From a checkpoint of a small image inpainting model.
Model: 48-pixel images, arch unet, norm batchnorm, activation silu.
Training: muon at rate 0.0048, 8600 steps, batches of 384.
Rows from block 5, named by matrix and row number. Rows with one number belong to one channel. Each number is 500 + 25 x the weight over its row's rms, rounded and kept within 0 to 999. All counts start at 0. Numbers have three digits each. After the name is the row's rms in percent of the matrix's.
# convs0: first 3x3 conv (model.enc.1.2.convs.0.weight, 128x128x3x3), inputs 54-59, a 3x3 kernel for each
# convs1: second 3x3 conv (model.enc.1.2.convs.1.weight, 128x128x3x3, transposed), outputs 54-59, a 3x3 kernel for each
convs0.6 098:508495523492522494466473468496469476454467482455472488512541513496511536451505524486474511441516539480515528574526483534516487455467489510466464479494516468525541
convs1.6 101:559563530555505535494489502521517535500525575508502540487536514484484474472469459469477449490523488444463532476520517513495500511485481481474533512501535500498508
convs0.7 097:506517529511553530496477552474504479493491478487501524483504462499509488481472495494494485488500498510491542502471560485470525504494496486496486506490458449489501
convs1.7 102:516516496508504482493479494495497532507470520522462498543527490487502488504498449494470493450475473509506484509500469535522466525485477510500506533513488511539494
convs0.8 096:527530523472512489497497503470491464514497458528493478430510539518467462467446489530511538510493507554503529477509516532531510529533525535488485525484468536508490
convs1.8 089:503488499498522536494494487490479455479483476542522497525514529509510506540525509500494476501478464496479450500500479484482493524516528457523578478516532560518477
convs0.9 096:469506502515518516522545540514511484509531509510516496539513460555535502539549474513535467494505516485486519532517480524529521497504534505506492445478499441448484
convs1.9 095:491502472511469537491480545461490505453507512497530521498516504544492455490454439469511490477495479489470506469470514476486509523435506537511572539520565526493513
convs0.10 097:498488518506457483524453496496480474516494486508504510475449489459498485519509490515493520485471507492507529522476564485487552489490548524512523488533556476527567
convs1.10 093:493499496493501523474475511505533518474497528510502506575499512554537503488492494517503539535516527493490557501484485504488496506498490461520485446518511446511533
convs0.11 102:529497489539481500510502522476505533490500507482518510583512499540516506492510476551516497537492498537508531521466481534463478468512478468541532514577513454534519
convs1.11 099:510506496493485505514471482503481478467477482489491476506489494489473438522478474473484468505518455513509499505513531502504518513488534489507497452490492468491489
convs0.12 099:509473474542461477565544503512493483473470475462485492466500496514467481531459454521528520562481511516481514496480511526460479564484479504582574480558527509512522
convs1.12 104:507518470498523539484491526508504531512510513514517468529518488477488468479457525485482502509505497496550508522486510546496470499498499479545604455492526445453495
convs0.13 098:518530531500458527475458473517522506511517509524516478530534487516478515500499522514518542519490506529491485514550527535480469527449483466443473470468497492528544
convs1.13 106:520480489532470507545565535499513512486500523482514516527515502517502520496495490505476479520487466563492513495518462435486460501505472539532494535540523493527518
convs0.14 099:488482497488476497439494503535514508527489487518441453452517566437511562481510531469483499520480511517479514486478515489485534506456482474563510485569552512540545
convs1.14 111:480499546525489471532474438509495508524527490491506455486469500483463511477500506476507501488525540490511500528520508519514527517507525479511511491504515490468541
convs0.15 098:506509482493470496482487541511500498503510508490517508487506498468482491504516529498486448481503490506553525490488481521516494486514523580568557515531487479451442
convs1.15 100:468468472484507525524520503472456469494462491514485487521512474514510506523499508476491479485492492484476518504437505504450490505494491484474492502462449533509473
convs0.16 096:514499487515485487487480480481464477463461489485471483484531530496546524511497478526483516502473493517509508456507509475504500474488451546517450549523467528539494
convs1.16 090:523510487518514496532541495503481502506488492526468512497494492527526502522523505485482460490501481507540535501485492492534537523555517465516510458471500482516515
convs0.17 099:495502503503547504496533529512530509493511518548551528442495517510526511482469486448451473489490483499522500514529533464502482470463462478484485488484486520553497
convs1.17 096:481470481525541551519546535527507521499505526490472466491488509516501498490509498523527497479482485531512480533529546530532510507452487499491471527511500473477509
convs0.18 096:517489471523505563503510589488505492494518526501522526451515489536506528497537539487503478498468517473510526531513468511500460516491494487487498482459500502459473
convs1.18 098:472507511476473503482485464476433464489471462484457463499515492485465473499497502487494458521486530456517488526498532524476554520510564468462484487522519498504482
convs0.19 096:519490481464455447479462479523536554534476502493472542509516504491507513485495526507508506465511523508499523470457467492499461476438464460493487501515504506509531
convs1.19 094:511527555470509533476492515493514510477488493449455457534502508531500492534514491504493526491512515476479491458515489516567541510529505497513486520534513520534523
convs0.20 095:522486548501489500485470498471492465489497497507483499533501487511513494498517493510505487495476498526486487520537509475530499487530502492487496487515535494572574
convs1.20 087:507521491515503481505498471490490528483491512496492491506463503528479487557512506505505522477512516523572555511485481484507493476504501442469510444473509472505541
convs0.21 103:500502470511504470456463466478479501478479499490496505510496484534511498513494502495521523521514516518463520473475479442440451481497489512516516479500513469471483
convs1.21 098:533528484506503470487486498475506498515541525510501514525512501522499537489518518526530512519520467479518489494513510516519544513506535487505555461497528489461484
convs0.22 104:529520526518520599503520602511503507489496495471496493512527483535544521507509509497499502494510510507532522506504522501523544445497539450529488428520472421475498
convs1.22 114:473521527524524496526494448496488537500509544497481498499504479512490455525431476517490487507494528468485509494473519473468510465493555528553532520553532526508502
convs0.23 099:520473479490502498479494542525501485521504507473473502470511471469499467500483491510506500498486492491483475501514468505545452524521526580524481580520482502530506
convs1.23 098:506502539522511519518504506562502508522513488499530520551480456553481491523494483501476516482482528497499507466478481493518463519512495514513524494543483461522520
convs0.24 097:529545496485484521497528540537490498525480502520473532514490468522518472545555471505487527502498511501530517531504538487495502495481485488461501470437481491486477
convs1.24 083:485495486536531529535563525494513500490497484481488473501503509477494528474504510516489495512527513525532527487487532476492567475415468430527536490538526485527540
convs0.25 099:482470464498504491514524532477470470521503510555528527495546500470518494510500535507546514533537462501486496504510497494492457484501464461510467431493528481485512
convs1.25 097:455480486501494501514480507514473448495502496508514495482506466529530481508499459502497473470464457510481483545512562520484511512473522514451425513475443502491483
convs0.26 098:509493510510538499533515493509533500481514501492542516524504495505521477500474446477510527518524510516506465483501494472481479497483445492441491530494510493494502
convs1.26 097:502496558479468522499498493466527510549517485524533491509495488521518560478531568513487496515533488540511448540506508483525540489474508521486506464500515516507524
convs0.27 097:512509522490489500482486440477465485467496510523536526504540563462495508465484476527522547471479495483493487464515501501465495517486514495510483479487458503491478
convs1.27 086:495500508489522498485492449509521513517495493526500458489508507475491497487497481462457499486498490498562521427454509479474497504498512487492508497512538530520520
convs0.28 103:521529491517522470516524522485472473490462480487498505523521492541502472518520485493547484459472463478526501461501478496522482484488507556486517582508464587512472
convs1.28 102:528506510490486506503489481495488464513513468487492474495487495508483483499483451498525535496491538495453480501477487487527510462493486501460433513500445496539495
convs0.29 102:488521499521522494542525502457473492501523534501500496479506503485519525452503558499491515518523536504474515505518503485566533489491535489486495490462501512484508
convs1.29 105:521499463525555493473491502478524519477493510482454493485462505465475512471492496487487523474491498486539466496533496507536529494488528488537531460518566478488489
convs0.30 097:484502499530501525498540469490484482502500519495496502503506495523546500512523503495489518446532544523522495525495511510496517494507490504536483498517492487491460
convs1.30 084:506521512479501531513502500492487478494489511503508528521499497528526511511497504543509520504514495479497522516512487518503517497452508485543498486557541491501531
convs0.31 101:491513498491523538496492519490500478507500513525491486467458488478494492501487490547504485488523483486476456512485500517517518455498526402423470460447468534522513
convs1.31 104:460506490486491503450488560507539527512517527506510506491502488503523481483467489534521493529491454471498537492532510510490509510491492464523516466474534498463519
convs0.32 099:543488543479524563475494505519524526508487504476478504484507506477520506453501495504455513480473538459504481511508520521498508509452476465593573476514531479490497
convs1.32 092:482526560491496505481477472519489512551511490509510485492457496513484513481504482501500469507529526521545525443491488471447511478499491476474541481491509476505490
convs0.33 103:515524503518511460495467435508522509492495452476484442414416499480451515457472541540489445526556475502513506495479464533515472534527434501509537522520534483483511
convs1.33 120:513508527494499483489481487542534491528561518528533517486468485504485477515495510504498486517528487540541482464505513453485522488499495493585547489522504520536472
convs0.34 103:493553505504507511539517484505510514492515508460477482532505475510518496469491496524547505532499538460500529481483524489468464512535483436464488473479546494449497
convs1.34 102:529517532474454486467463444440456488485475489472501500503542513541480490537530468505537532461493512481412436514512499531542496510489472503502515495503512490497481
convs0.35 101:519514492503508507500493529508508513495478451482487493506463447534492471538524509472485483514502508512493525463460484474498498551546514588568462573564559480489509
convs1.35 116:490461479495524550550547525463465511521492497522512510549490468503499495525512473518509468513528500512524535494507551507457499514482499499486492533492456514517456
convs0.36 103:478489503480555551484504523485477482506489504500487498471476505510572528458477482512521513476504509492477482513442481487502490471502441497540514450526517513511519
convs1.36 103:496491515463497515499550544479496490526532538505476452498510509468476474499488497510510544484495528461440494550494499504510488499499513484460484495485482484479503
convs0.37 100:519506508508477489496480507495503524544540516573542529457496503506532486516494493505523546526479493499512517465452445523508494544502507490507532510490493461472425
convs1.37 091:546536545526529525551572505525493483484485478456479497520513534523548515496518509512528524460454475474507489481505505523530521515515471495508492496523499463493473
convs0.38 097:477467449485453447503508484493497477470471520473475483519518513489490472561530502526495469459483483461503518542529528509438479519504506440444489505513558493529579
convs1.38 107:472468471543580537510545518513527475502517507471452487458451480522519523538527540532537508559506508535514490521505475488484496549517489503484479502498501486513510
convs0.39 098:478488539491498498491508489498496500501484494490484487468529493515558469509518491444494538482523492480509510475562528445481504483494482568566474535552476527497486
convs1.39 094:486485500514513501530509490528512505546515516535520532470487516502489489520489467485497520503547519500498499502490470513467475479464459505508513496515502526534480
convs0.40 101:494466470479496456538522479525517504508478477513494489478527518540528492520477465460539535505532525474499510481482481483476508498461473551456434516459496481497547
convs1.40 104:536480478521513481505493513439476489485515472478446481518493512507539493499546508529540533507518483520505529542523480547501541514483518485515489500541532501530519
convs0.41 104:489490506495511525483506504489474452500479459499488509484463497534510505516514511501507493519539490523536512481469470531502513523511506555543526479511492502510482
convs1.41 116:512510492484479456497532532452484473476484441494489485532507505497459473467485495490518516504492483522549519527516532535510530511465496491464517490451478501471425
convs0.42 097:499550510526470534548500536517524510516495461510465429518517490546494508523513521515521512514522518470485497478502493510501513524507489530533550526528510570543522
convs1.42 085:498511502479486503484457509500463501478450498479511533493533518492524537499467534523530537526492470471512497506504523479475492483510518455494504429461495487465464
convs0.43 094:489485548446538467461504510501485489491459488501478488543495497488570493483501502516490482486529490481480536534536478493511487459491486484487521489497483514518515
convs1.43 082:520498511471489516504511511483459488491490525469445508487466488484497470456437476498507500488458466511496518468481483489520480448481493479490488445480508489485500
convs0.44 097:523537522557498506529514514502477474494496507468456504469479505503496527528549528495495477501464500472480550485488509488475516516517536527485516586503479570523482
convs1.44 092:493498513504493506484504483539509538539536548478505521515480477547502511530533520495509515558535536529533510512544506486516524468510502531520435537531486530542536
convs0.45 103:518550510463508487501492504476474471467456483503486510460574467498484487494486472448496507478459483499475550456522510492517479493500512493488508505557509507514570
convs1.45 104:487509536464453534484487458439496491492538471535532531508525516500526540516491509507483485489505497509512506497571525476481498470469512456483554457491533500511483
convs0.46 104:484473477520476513439457470468480517463495535469488526518523509542532527538503513483467483491457489450464457524537537525462497525479466490516479515475483564503480
convs1.46 094:526484488501442504504503478509531511535562526519526531541537507532509498499555552513490509545492502560512519493500493481486466455477493509500491500508462484502498
convs0.47 096:511527537469470508497527516496489528497497513477472463480496524428502499478539507500477476470501488514526497424444485474478499517492468506543554464490516471517481
convs1.47 094:509538526473485496510446449501506476474482503524483493530493491475506503525463471524518504492545486483517508542549490523517482461479503481557526547514506524493494
convs0.48 103:503524510523485467509432479485478497506471511491487541530478505540439556499493531556533513513472511520506560477544536489479472529502497527539542479510531502524486
convs1.48 106:543505484475466516530484497485484525495560500510545481540521509491461481500535536448488523463456526524506539523509507518467456477486499497513552506508513429478477
convs0.49 099:470493544508481461523490457492519476482515501460472480498546555542484497544550567504493515526510435526510529473499539506501495513511472574533526505492499433455499
convs1.49 096:430460495472454504520479459508505507467509524513477472490478485508526509505536485522525519499491520531496462467467487465493501464484507480482479528505501536534455
convs0.50 094:494498513488527524496475490471512505475527528502515519506493480451483517440488507535537514507510523504491472471503509486514529514491502526518507507516499517488484
convs1.50 100:461462491454462489505512522492536537494499508485475464534506512511497526502500516553533502493504527461507497480500493496523516495497466542489457515493483510501544
convs0.51 101:489494479508526480505518512488468496489484501527510492440521538494515508481496527481541509538523504532524489480463495544518490518493530480478481484471507484485522
convs1.51 099:490518505540474518523474499530480499515505509519517529498508489502514529499513505511493520490481493503483473524508505490492527545492485478458425495501466499508465
convs0.52 103:497474481512511501514545485472499520511508515492520490504475478468529501507517467506499484509476512500501501542535516533484481481481498467472505507528551525504529
convs1.52 109:509517499543517519503535549525509484494459478489523506519511522528512493506489516523498494520475513481505467555515483527491453528523468477492499513521459514524482
convs0.53 101:499438476514518489530522495495483473478477486491478499526523510508480488488440501503513500444460494478481487492509481485523471491516506561550518565457489534481517
convs1.53 113:496503455518494468527530556483449471469453526487513502475520478507501448477469461471494514513462502506419469533501523516519505516528510486448497466469487493515481
convs0.54 099:522540494438511517465465529514488503511490511494501534500517466513500497503498531499549528522491502513470503538528447489475459471469542478452491507555500469511539
convs1.54 106:512497498493498501494534516469519525472502491495507528496490486486489519497486517500511516477445484514517528463541540483503501523514490497517498472495496500468480
convs0.55 107:501513484492513468503546521535525493493490492475484501487522510535498491505506528482508484500509486477476513494528492552513484509501492530508512446440483487534485
convs1.55 106:496493458489496477474491472543521516505526504473494506474509493480475496490494516505560555506526527485465441489461471492474487464490482473528497470525519508515535
convs0.56 100:523479479509458473463505532502461469505475480520482487492503534514504512497507499496491483500522513491505499475495441523526497528523524554523489520522468510481455
convs1.56 107:553540457533504513502501514476463451478494462519515477518554482476481430466454443491507456524520474465476496523490483535528532511517542476485489478524502455462460
convs0.57 102:470497527493531530512524531507507531504499523490496516494513502487499514474482534525516466512502473484466482494489463495506515491478486483540547528505457514504479
convs1.57 104:492487509474476487525521501484491490476496517468500525517539512507502548503510501521515519520495494492492490498523543537532528542527480502496494512483495515520519
convs0.58 101:463516473464451462486451479509476475519482473517500499479467542460504590459490558537501499538492493486469503531510490492469476497506537530498539518506506503505497
convs1.58 101:502518505513514544518518508511529477532508478534497473459487472468488483478502522493519502533531495567549497525480519510491521485492476514525511524522515514509492
convs0.59 103:496495500503487516457479530497458459512490465527514509545493476505507477520522498531474475538469523533487495518537522485501488459465542438466494453477473463488504
convs1.59 101:517475496518480489491532492546526499534500504499531539492492494503497483503479511496487497498475502475519534512501512475490530479448482529517467465494475458489499
convs0.60 101:497482485548529499531539527455484488478506522500521535494482488503519502504479484494498511497522535484500484503489473478487511528521517472522548441487524475492484
convs1.60 104:497524533505528513470494481472487501461483464455474472495487504515507508504512556515522525526513538504505524485477481515481493519495509495477514481471498532488494
convs0.61 095:519488508493484471511539502442483522491544493502519458504471500420469541517517491554484494469456477470468468481482474483473468514524533493508531543532485543516481
convs1.61 098:492469513539545522481482507470496488503497509493465496493521499500517512479491492532524501545507503524518485524521512553495496514519523516501447555542446503555505
convs0.62 096:465477465502520509518515512497513536525522542500501498485517522471455542500492489511470522529457509521512525514478502476500524482518516491513456488530504496498488
convs1.62 101:532518482508495490494499516553537525506546513505540494470512506480468475493479457493503498516483501512486501488494488486533500514508486519482439540525484510514491
convs0.63 099:480482486507522470477447492501486483493518499500506498498518487467463470448446524525521494507491472491463492483464467482498470485476434479496466494506504526498519
convs1.63 098:500469489488476480491496487493506487485518535512482505504513504552531546517546535524493506510525516480504485513544504564549470539524502505509476502504476481480497
convs0.64 096:472521485485482470482509484489519518485491493441486496495508476495482501534532499520510482497508505508537504478483545496440489498473495507462408453434427489540504
convs1.64 095:524493475549495488544488481549508490526506510495513544522526537532547574518535570501493491502489483470492484480479478457466502489492492514524480527528502512516515
convs0.65 103:479533493522534504490494469471494455457483489464497494498456496487468485480476514437473499502512518523503570525538530520517516501500501480434457419424513431481533
convs1.65 104:483497521490504519479507500517531510512509490508465501490535524530533528550565511466493465485513490503490482479509468497477482512510503420496533465521579548538532
convs0.66 095:498534504489501519461485465520520495498498500504523509495530497471521486488500485514516499506509486513508480512517517511518495521526474443467450460498474439494519
convs1.66 089:524525489533509507507464466456482507482473480519499502538481506514487499524492493511496513514528494509516499493545534482495510501489516443447477519468478564571475
convs0.67 107:536551572524523560479506552539509502470479490476457489512518477477527519502527537500534505507483525495488515514505525478515532491467501599590532540549536508508505
convs1.67 107:493462483510507476485512472508503484514508507535509506457486480485490498488488519514488485488498510491509512466495507489512496493509481583593531516571552464510560
convs0.68 097:544488479550525477482527540504516482508498503509524523505466478524467468491464498544488477557548453526549516497499494489444416522492474503526529489500538494534513
convs1.68 093:468533512480489458509476438511525487513525515505505534550531545510491513510458502505460473515516451473473482491492527537517523507519519500523548523496518510510508
convs0.69 101:504488474496490480484482485486469509474503519493501513498488565491506550485466496506469490477499529505517495498460484494450504446481516474522534484504487515478473
convs1.69 101:540520523545524511509494517505478494499472515526515498512551546475517512460470520516505529515478517505494547474487515492469490470468477515528461524553504473503489
convs0.70 103:484503530517498472546507479481482504481499531500508533523529531556474511536493491491487493481476498497528502561513527526473496515478520482496495476505507520546541
convs1.70 093:502478464516479464492484480479458491477483499466483516522515477513488483494506492522539490541538498503528507511479518488492533512519485500460495492489475476515489
convs0.71 100:493507500529513466487510503513510508490490510495504496524471492525516462514455461478513492513513513503486490477519482502533450520545494521485523509427511513487509
convs1.71 096:514527526479525550546550505487507494487574502494509476533558497512476505499486502516514493547475464539514497509513507497487492503483525515523505523523493477507534
convs0.72 101:512517546538529505523538433474500534498505536520502530508481526496476515454499445486511482510504519491546462528475536508446524516489509487500532484525496527495473
convs1.72 097:478499483462471479496469457487453466439467499469511522509511527509508523516475501488523497510453471470453521502486516513528497495463490508487472517477496485467515
convs0.73 097:505500513504496520478493533507516510500546524496544536475465454500514481554505462512471453518531491497524500530509512468479473480506520478480525510507537445488517
convs1.73 111:501498491517510504526515513451435451463450467462467428502504524503508497503519508518465440524479495480486489550566560532538517519518482477502491566526487523486452
convs0.74 098:479499503466459486492479524463500478504510486509525498470498495491509492525523512516528488493529485515494520475482472505488502525490471492472447497511482520545511
convs1.74 087:518509500507503491461484481477476501499492465484484474525475489469480497493470486498497478490477475474499464499533510502513513518535523480513550488479528515472507
convs0.75 104:490531467520549468496487482481482480523513505526533497450512473495488479462491484502516517505515528491479493481486454498485478490531509479489489472464507477512501
convs1.75 108:511525501497521519507527507515534508471524541466533521511500497494484465461456476475519512494519511493484470511491505505521485518517501514546499495537490461489483
convs0.76 104:463470475463467509479470505511510498482486480470508513538536487513563460491507489517496488499494459468483488469480499506510506495484463501529496572550505546533538
convs1.76 109:517513495505496500531517500486471485488531492518540503561516492519498476472482464491492500517477517499488511500485495524532512524491481501508520517518536503504508
convs0.77 102:509512505472488495494507508499487502477446463507461472495466500500461466485487492514507513486477501511457518500473492465429483511451513504528519529529517496486509
convs1.77 089:486488531486501534486516504467505513474508518485529500546521462513481487513514494540528517497486510507469479444497503461497515482518521518508509529502508515494495
convs0.78 100:530525473517507488485476478506509516514544547496515512479451486482493525532530512502491505512496499538510484502498479467465468500464480531506514512478548508481544
convs1.78 104:513532527510546508495514492512489489525479498496487498459475480474494514488514529466497466485508484503512442512478499506508550491531527536552547517511516480498486
convs0.79 104:484514508503497492500494497490458469485466494469468496486525502457491535472515526524537523466493513484484475518479486494456504453456488515508478502472459540450473
convs1.79 103:502503512503549568482537526506538542500475476502440452490493523497489518487491512472466440462468483474519481532515504511484528529510515498503494486498485449474482
convs0.80 102:513491497484495486488506496525493494454464496462465467484486449454452447436500500508530505484482487489461502465500511405447479429442499501484477474478482460455485
convs1.80 086:499498527498490509490484503500500511513520506501510520516511492531483478507517521526545535491469471503475449497478478497482456516511481490480463497503486499515492
convs0.81 098:502520529479487512481472503508494488487502512498483502472511504486495495467472476461494503545513512534529503491515515484484516501481522542582539508544541518511519
convs1.81 092:489479504504462477498447426525480465527514487521537529514539554535543543547556523499518509500499542537507506448501488462483466459464480508482474537519483487511503
convs0.82 104:483459478527541529517527566509503502506505519487474487508499463519524426498539452552519480511483509484481509477478452503489471484530513496487531524550531476550572
convs1.82 096:477501493458468483454478495503505526499484503505495491559529514552505501543510454489524527469473547500472495484471510491544515526548508514510533494505545479485534
convs0.83 097:464486494491512530501553560502515509522493493493483466526493486508491471505517472488500496521494483510502479504508496490471502506498505550605531534609595496546534
convs1.83 104:455509514478518564470488485515462469505481479493472494499536512529516513520505501520517471505522497472483525497506536500500479526518519453433456477437418500474459
convs0.84 104:503470457525517472548504473515516511467464463494456467473458510544438508526456539492463506560507517508529510512477482504504491523499511450526552514540546511509509
convs1.84 102:505508468473462449508505502503535530491540520510517522525541500503497526471528535513476479515534542542511497519518503514512492490496496502509526469532511477512474
convs0.85 101:528510482527498526490542526519499505538472474565498483527497420489531424518554463498559517466517477502487501466492464475501489479505477566484487571530476530503455
convs1.85 104:500477491522496457519505466500517529527513509468490489498473485478455474478517507483508525492500495501534512504484500530487497526487511540534520522547528481490529
convs0.86 098:509513471531501500489478553523501499529484498496497532501481479551446552495484519491531454498460483516505500500539543532538525512458494491452488465497500460536529
convs1.86 093:507462481536497501501492479534537534542537511512520522519514481510487514461497529527503482510464479573559471546526491489462487484483482513531521498511531495535511
convs0.87 098:488510526513492494479482464479484518498484492504505472487500469508478491474490481522539516501508529495497502497521486490498486474458466518513503519537516513504546
convs1.87 086:553556537530543520535525540479515520514517487542527481525502513514532492504512494462480458483489446496496508512510527483475470489490462428476502401432496433416453
convs0.88 102:506479512494472468508501505494476491495488490471494492504507513495487478500490485502479537539514518469518507466503481483514472485470505488509541505496476517553511
convs1.88 108:442462484451483482452483487474498473494462463478424444504475488476496481490481488487463499485481503502475447496526520492488559517505521521526538511500536539521548
convs0.89 100:502503484486499515514491474482501503522490482532496473527524556473500545464492493498541525448522532468508516505501480471503517478483557494437489564548464532537526
convs1.89 104:529545515449472545444502540504508499503514519506511529457482525466484538510507547485497501490468477480495514467460469518489474495514502506485489469457491455441449
convs0.90 099:491486506498501506486489488520495506496488478495497482486525516502514548498504490487499483485496483460469505521503511506507531474475533571514493518499512529541512
convs1.90 081:478470487495473495505511477491492523491494536491512540519499478535486516519482485533537533521523505497516510464494522468486489483502519384478492426470516488482493
convs0.91 097:518520521485488496493500501477499502485513523549519498549483488442468502510487507480536530477472517512521476539516514417440522452469489487466474545486475494460460
convs1.91 104:502511558528500470517548525493495489488480446468486452504519518483515530451475474476496494492478487538486498470489513495488521483439482566515492567523502450489522
convs0.92 103:481528521474495552502497496456500497474500484453483470471483505449527532548513511479496494433481550530535476455500490484553559450483512540479479535545493460470514
convs1.92 098:503509442504531459497525506529505496502478509491510513514472529509486518506472502509500477513529478495514495489483505442445505458457484507496510481545516499486551
convs0.93 100:529500553444463582477516494479518488493504493501494506507518486506511469526516480521463535514540511523551502503501500526467520500497516471475469500507542569541558
convs1.93 090:475512522455455496500474480488516509519500508500476454533531493511536468442500487502479461482495460485468464514497489544522517496475471477466495511504500504496483
convs0.94 101:513512467525505483468463490487503512485499533520521529513505513498489496480494494517501495495495497443479572490475537512517511439450462492504518487495509539560531
convs1.94 096:488495510510480494514481483479457464543492503575564528513556554512506562537523543482496500530534529540504498487510511474527536470513476496500483499514507449459453
convs0.95 101:505506516502528523498465476518507507525507521506479473431465484495489487496546474481502502532512505499507480472487523492525533517483432523535490512519505497459497
convs1.95 094:489458492509499491519492492533512515509495502494498496535542549532534526531565563495492489514478533507486459479493520473491527505510466511477481496482493488526502
convs0.96 096:558497499467496481531513505516493509486476455484487482507469470518485461516490487570527529506515520473486525475464509518501503519498486454452458472496483495502502
convs1.96 091:533479489527494451496439474525503515539528514534496501499490466484489455484472475559523515519468476487476505527476502520493505484491497481509506461469496486494474
convs0.97 101:497535491481509481501488445458493500477514520491484496477499487487455502496467503516513501509504506502505484503500515523518469511519447545491459559484497540500481
convs1.97 113:500509501497492478521485469514512474501515514497535533488485499516518498528544511499498508508534517477483490472489541500511536485484486496548519496495481506487467
convs0.98 100:479498491507509490508510503530531515477481492491494498449545513522512504507493541497511446526485482520500545492521497518555525468516510516544539508506519467508510
convs1.98 102:453464481511508531512502532463479511490496549484463485531520505529475483495473478531508501490438441498511507502539519483499513522506503504497473501470475505485474
convs0.99 102:525495471478520482491493480457494485482500487508504519464512554462484523500493474486468530510521498500532503500513495521482455520537471472490537498475531534492499
convs1.99 112:507550559484511531489485486506501513512501504510524486505504516470478509492487491496482494484497466483515516469507518517484509505494482503524566520507547466495512
convs0.100 100:479518488500465503514506519496525503492482501521514499443466503461487516494520498478478489482464496466479486485505539476442468529547489491475536484495503467506509
convs1.100 098:490484488531515503498534510540488482535510517487501471519502525531492550513533502500542546477481563487455453470436465518502482537510493479482508513469456497526492
convs0.101 101:512527482511510488513511464510507507489474504515521521461519512496508492498509464505469493490452480500473498500511486513488494518492477517518583499532577490529519
convs1.101 092:505498499461482502471494500470483484504500510497478480468500503499512500520502515514499515511532549517529559522477433518509490495479463508477494534497482482509500
convs0.102 102:502521552501504534514504525499479471509498493497502521532464471507494430519509490505527532500520520462493494504490472509501474487512483474457444496486485474473479
convs1.102 112:524525501517510505483517506512497511491514509489482491520516510517520499513488484503527539469479502456491512476497493504520513500517515501515512497533527500550554
convs0.103 105:532507487507460541478503538512491468517487478511492485464486506502528508496506510466520547534536484484513488454465514487505512536498507529574509518500479497490479
convs1.103 104:453461514484469470490471460527497471527505477515512506470473473469515520494533505509488504500512516507406443458460468447474489448487503514499526518497509513539506
convs0.104 103:483484496535498489511525502511514543487500521477473488464438488513448493523473498508481479523528480506515525491478433502483458490484489598500528578524553597533539
convs1.104 113:449434492488471464505478481503513495495515495506530532521488512536504505547551507464468497489453533537471493493471470521516485523542523498543485479486473527519494
convs0.105 097:486462457506490515492520549502498522491495500461480496481439490511509538545561560501450437510530519514528535491469498495467534498497543494497482479454482467464494
convs1.105 097:505509536491500555462488565483527541489487510502507517505512513538503471501487472519487518556525538500487553459476487468507489482511477432457498458478508488473485
convs0.106 099:498477465500497486468497447506488489526513522495489513488505519457501516498498492524484540514515520534511489477501529470477477435437422460450434509449488503483487
convs1.106 103:511484489522507531521524530510536523484501489510516512521532523538538547526511533522509488515504517529509510509532518485522496519551518496525520506537536487508540
convs0.107 098:536516484536510492537493481549527506512490534507507500468492539491530491546535492475483509501551517475498520481487523465508500481510504530505435520455412476427424
convs1.107 111:551509466512537524515489478489476484470509503495509515541542514522542538488507528544487465527489499508503505513493525503516497524517512485489436517520440489473462
convs0.108 103:485510498434478492435489513513484474453451483454497471472516573563486502450503502481477534524502475522530516472504500521506468493507514557551508461488528466505480
convs1.108 110:498485490494472473480491480489513505521530537530520479519492498500486489505524494504516490512488470512503480469519531510479514504456508509502528579530515517568526
convs0.109 097:501501496503494473508497480470498536511510530521513515500511495479495496502458503520488514498514511528542520511516482490519487535526513419469515479480454453478519
convs1.109 100:498498511534541531535544553498487463459490520467493534542517504542560518507529511499493503469458459442456478533524522522501505515480473474464481521512462493505476
convs0.110 100:536536481531502513488477524497472490512488496495500499544512486493519514508532478490512487482528531512490508490520499482502505524555498522492525516531470484511495
convs1.110 102:477541514493489509466467409504497533515471463529533465447484514493470552536506493482510516462485527492490532479466503515483494494491512486480528474495532504498520
convs0.111 104:485536530515535516518536512492481483518496485467473467495464468477476500509484501508488534477496507522517483498476479489506499514477501578516472578619512447571556
convs1.111 101:481498471460457519481471483474478468532487469490502481484492512512501530537533502485499496490531510486482530513496487524520504529518527501498455453466477529466456
convs0.112 100:515526561508491536520473449482472497490467510487484497472521511526500496506532504498518491473465474526488475510543521560518476519479484490506491529535528503531512
convs1.112 102:478473495492479520487473484487509519481491504509474486537494469524544518483515519494508511515488483501525512508549521490505523484460479490469472483467515530491509
convs0.113 101:498508554483508534492509517469480485504491479494483469492488491526492493546499523479488497521543507525510500492521486465518513482504509472484512465462485465452513
convs1.113 104:532547512512535492510506483513470446518511501515534523496509534515520549503500540495517510498501497456441506523485486478468513466484498476544506461532533461523522
convs0.114 096:507515530515489504490482488475494499491501485482489503523484492473447488460457478492492474507506485515508492500490504567536516503497496436481497463553536452509501
convs1.114 095:514521525494516530529523525469490492457495537446483536534557545528536535536519514528538534529503493508502503512477475509472489543517519478478499508491517516479527
convs0.115 098:504559546453476483458450464526498477508505477512512501497534475468524456493477454481494458489497483546542563541540462473506457534542515481494512484532518494542568
convs1.115 095:509555558487478478466453470526531518493508522537560558543556539530536519528513517507491511512501521504511528501506489510514473518490417488509534462481496501445435
convs0.116 098:492507510476469484469448506482499509539554545573600585511517525497499522444483478477446473473491485494493500512541551492492516505514527553565513473520499453461458
convs1.116 090:520489472510490499510523548484475472477513508494508491499537511500496496506474477484490482504506485469525546467500498506537535479493497529547505519522520450432482
convs0.117 100:507470472535508521501458469530540558520517539493471474486510506543543501445513492492489548500530538524528540483487468510483500525508473535574532467487455503469462
convs1.117 104:507502499504503499503488497466483504452438456474457479517483519486472522521516519505517500499503486475466479497517541518536527478515523546482437606556501560543490
convs0.118 100:508466485484494466493522523480514511498500488533538506501490517455498484501519539506462499487483520480486488525507496523484518502517541438482508479513516510491484
convs1.118 106:497485503532523509515509486459465485491482509483469461472522506491511505470494496509517488554546509555533518521511509541529503515511518506528466545545482498527516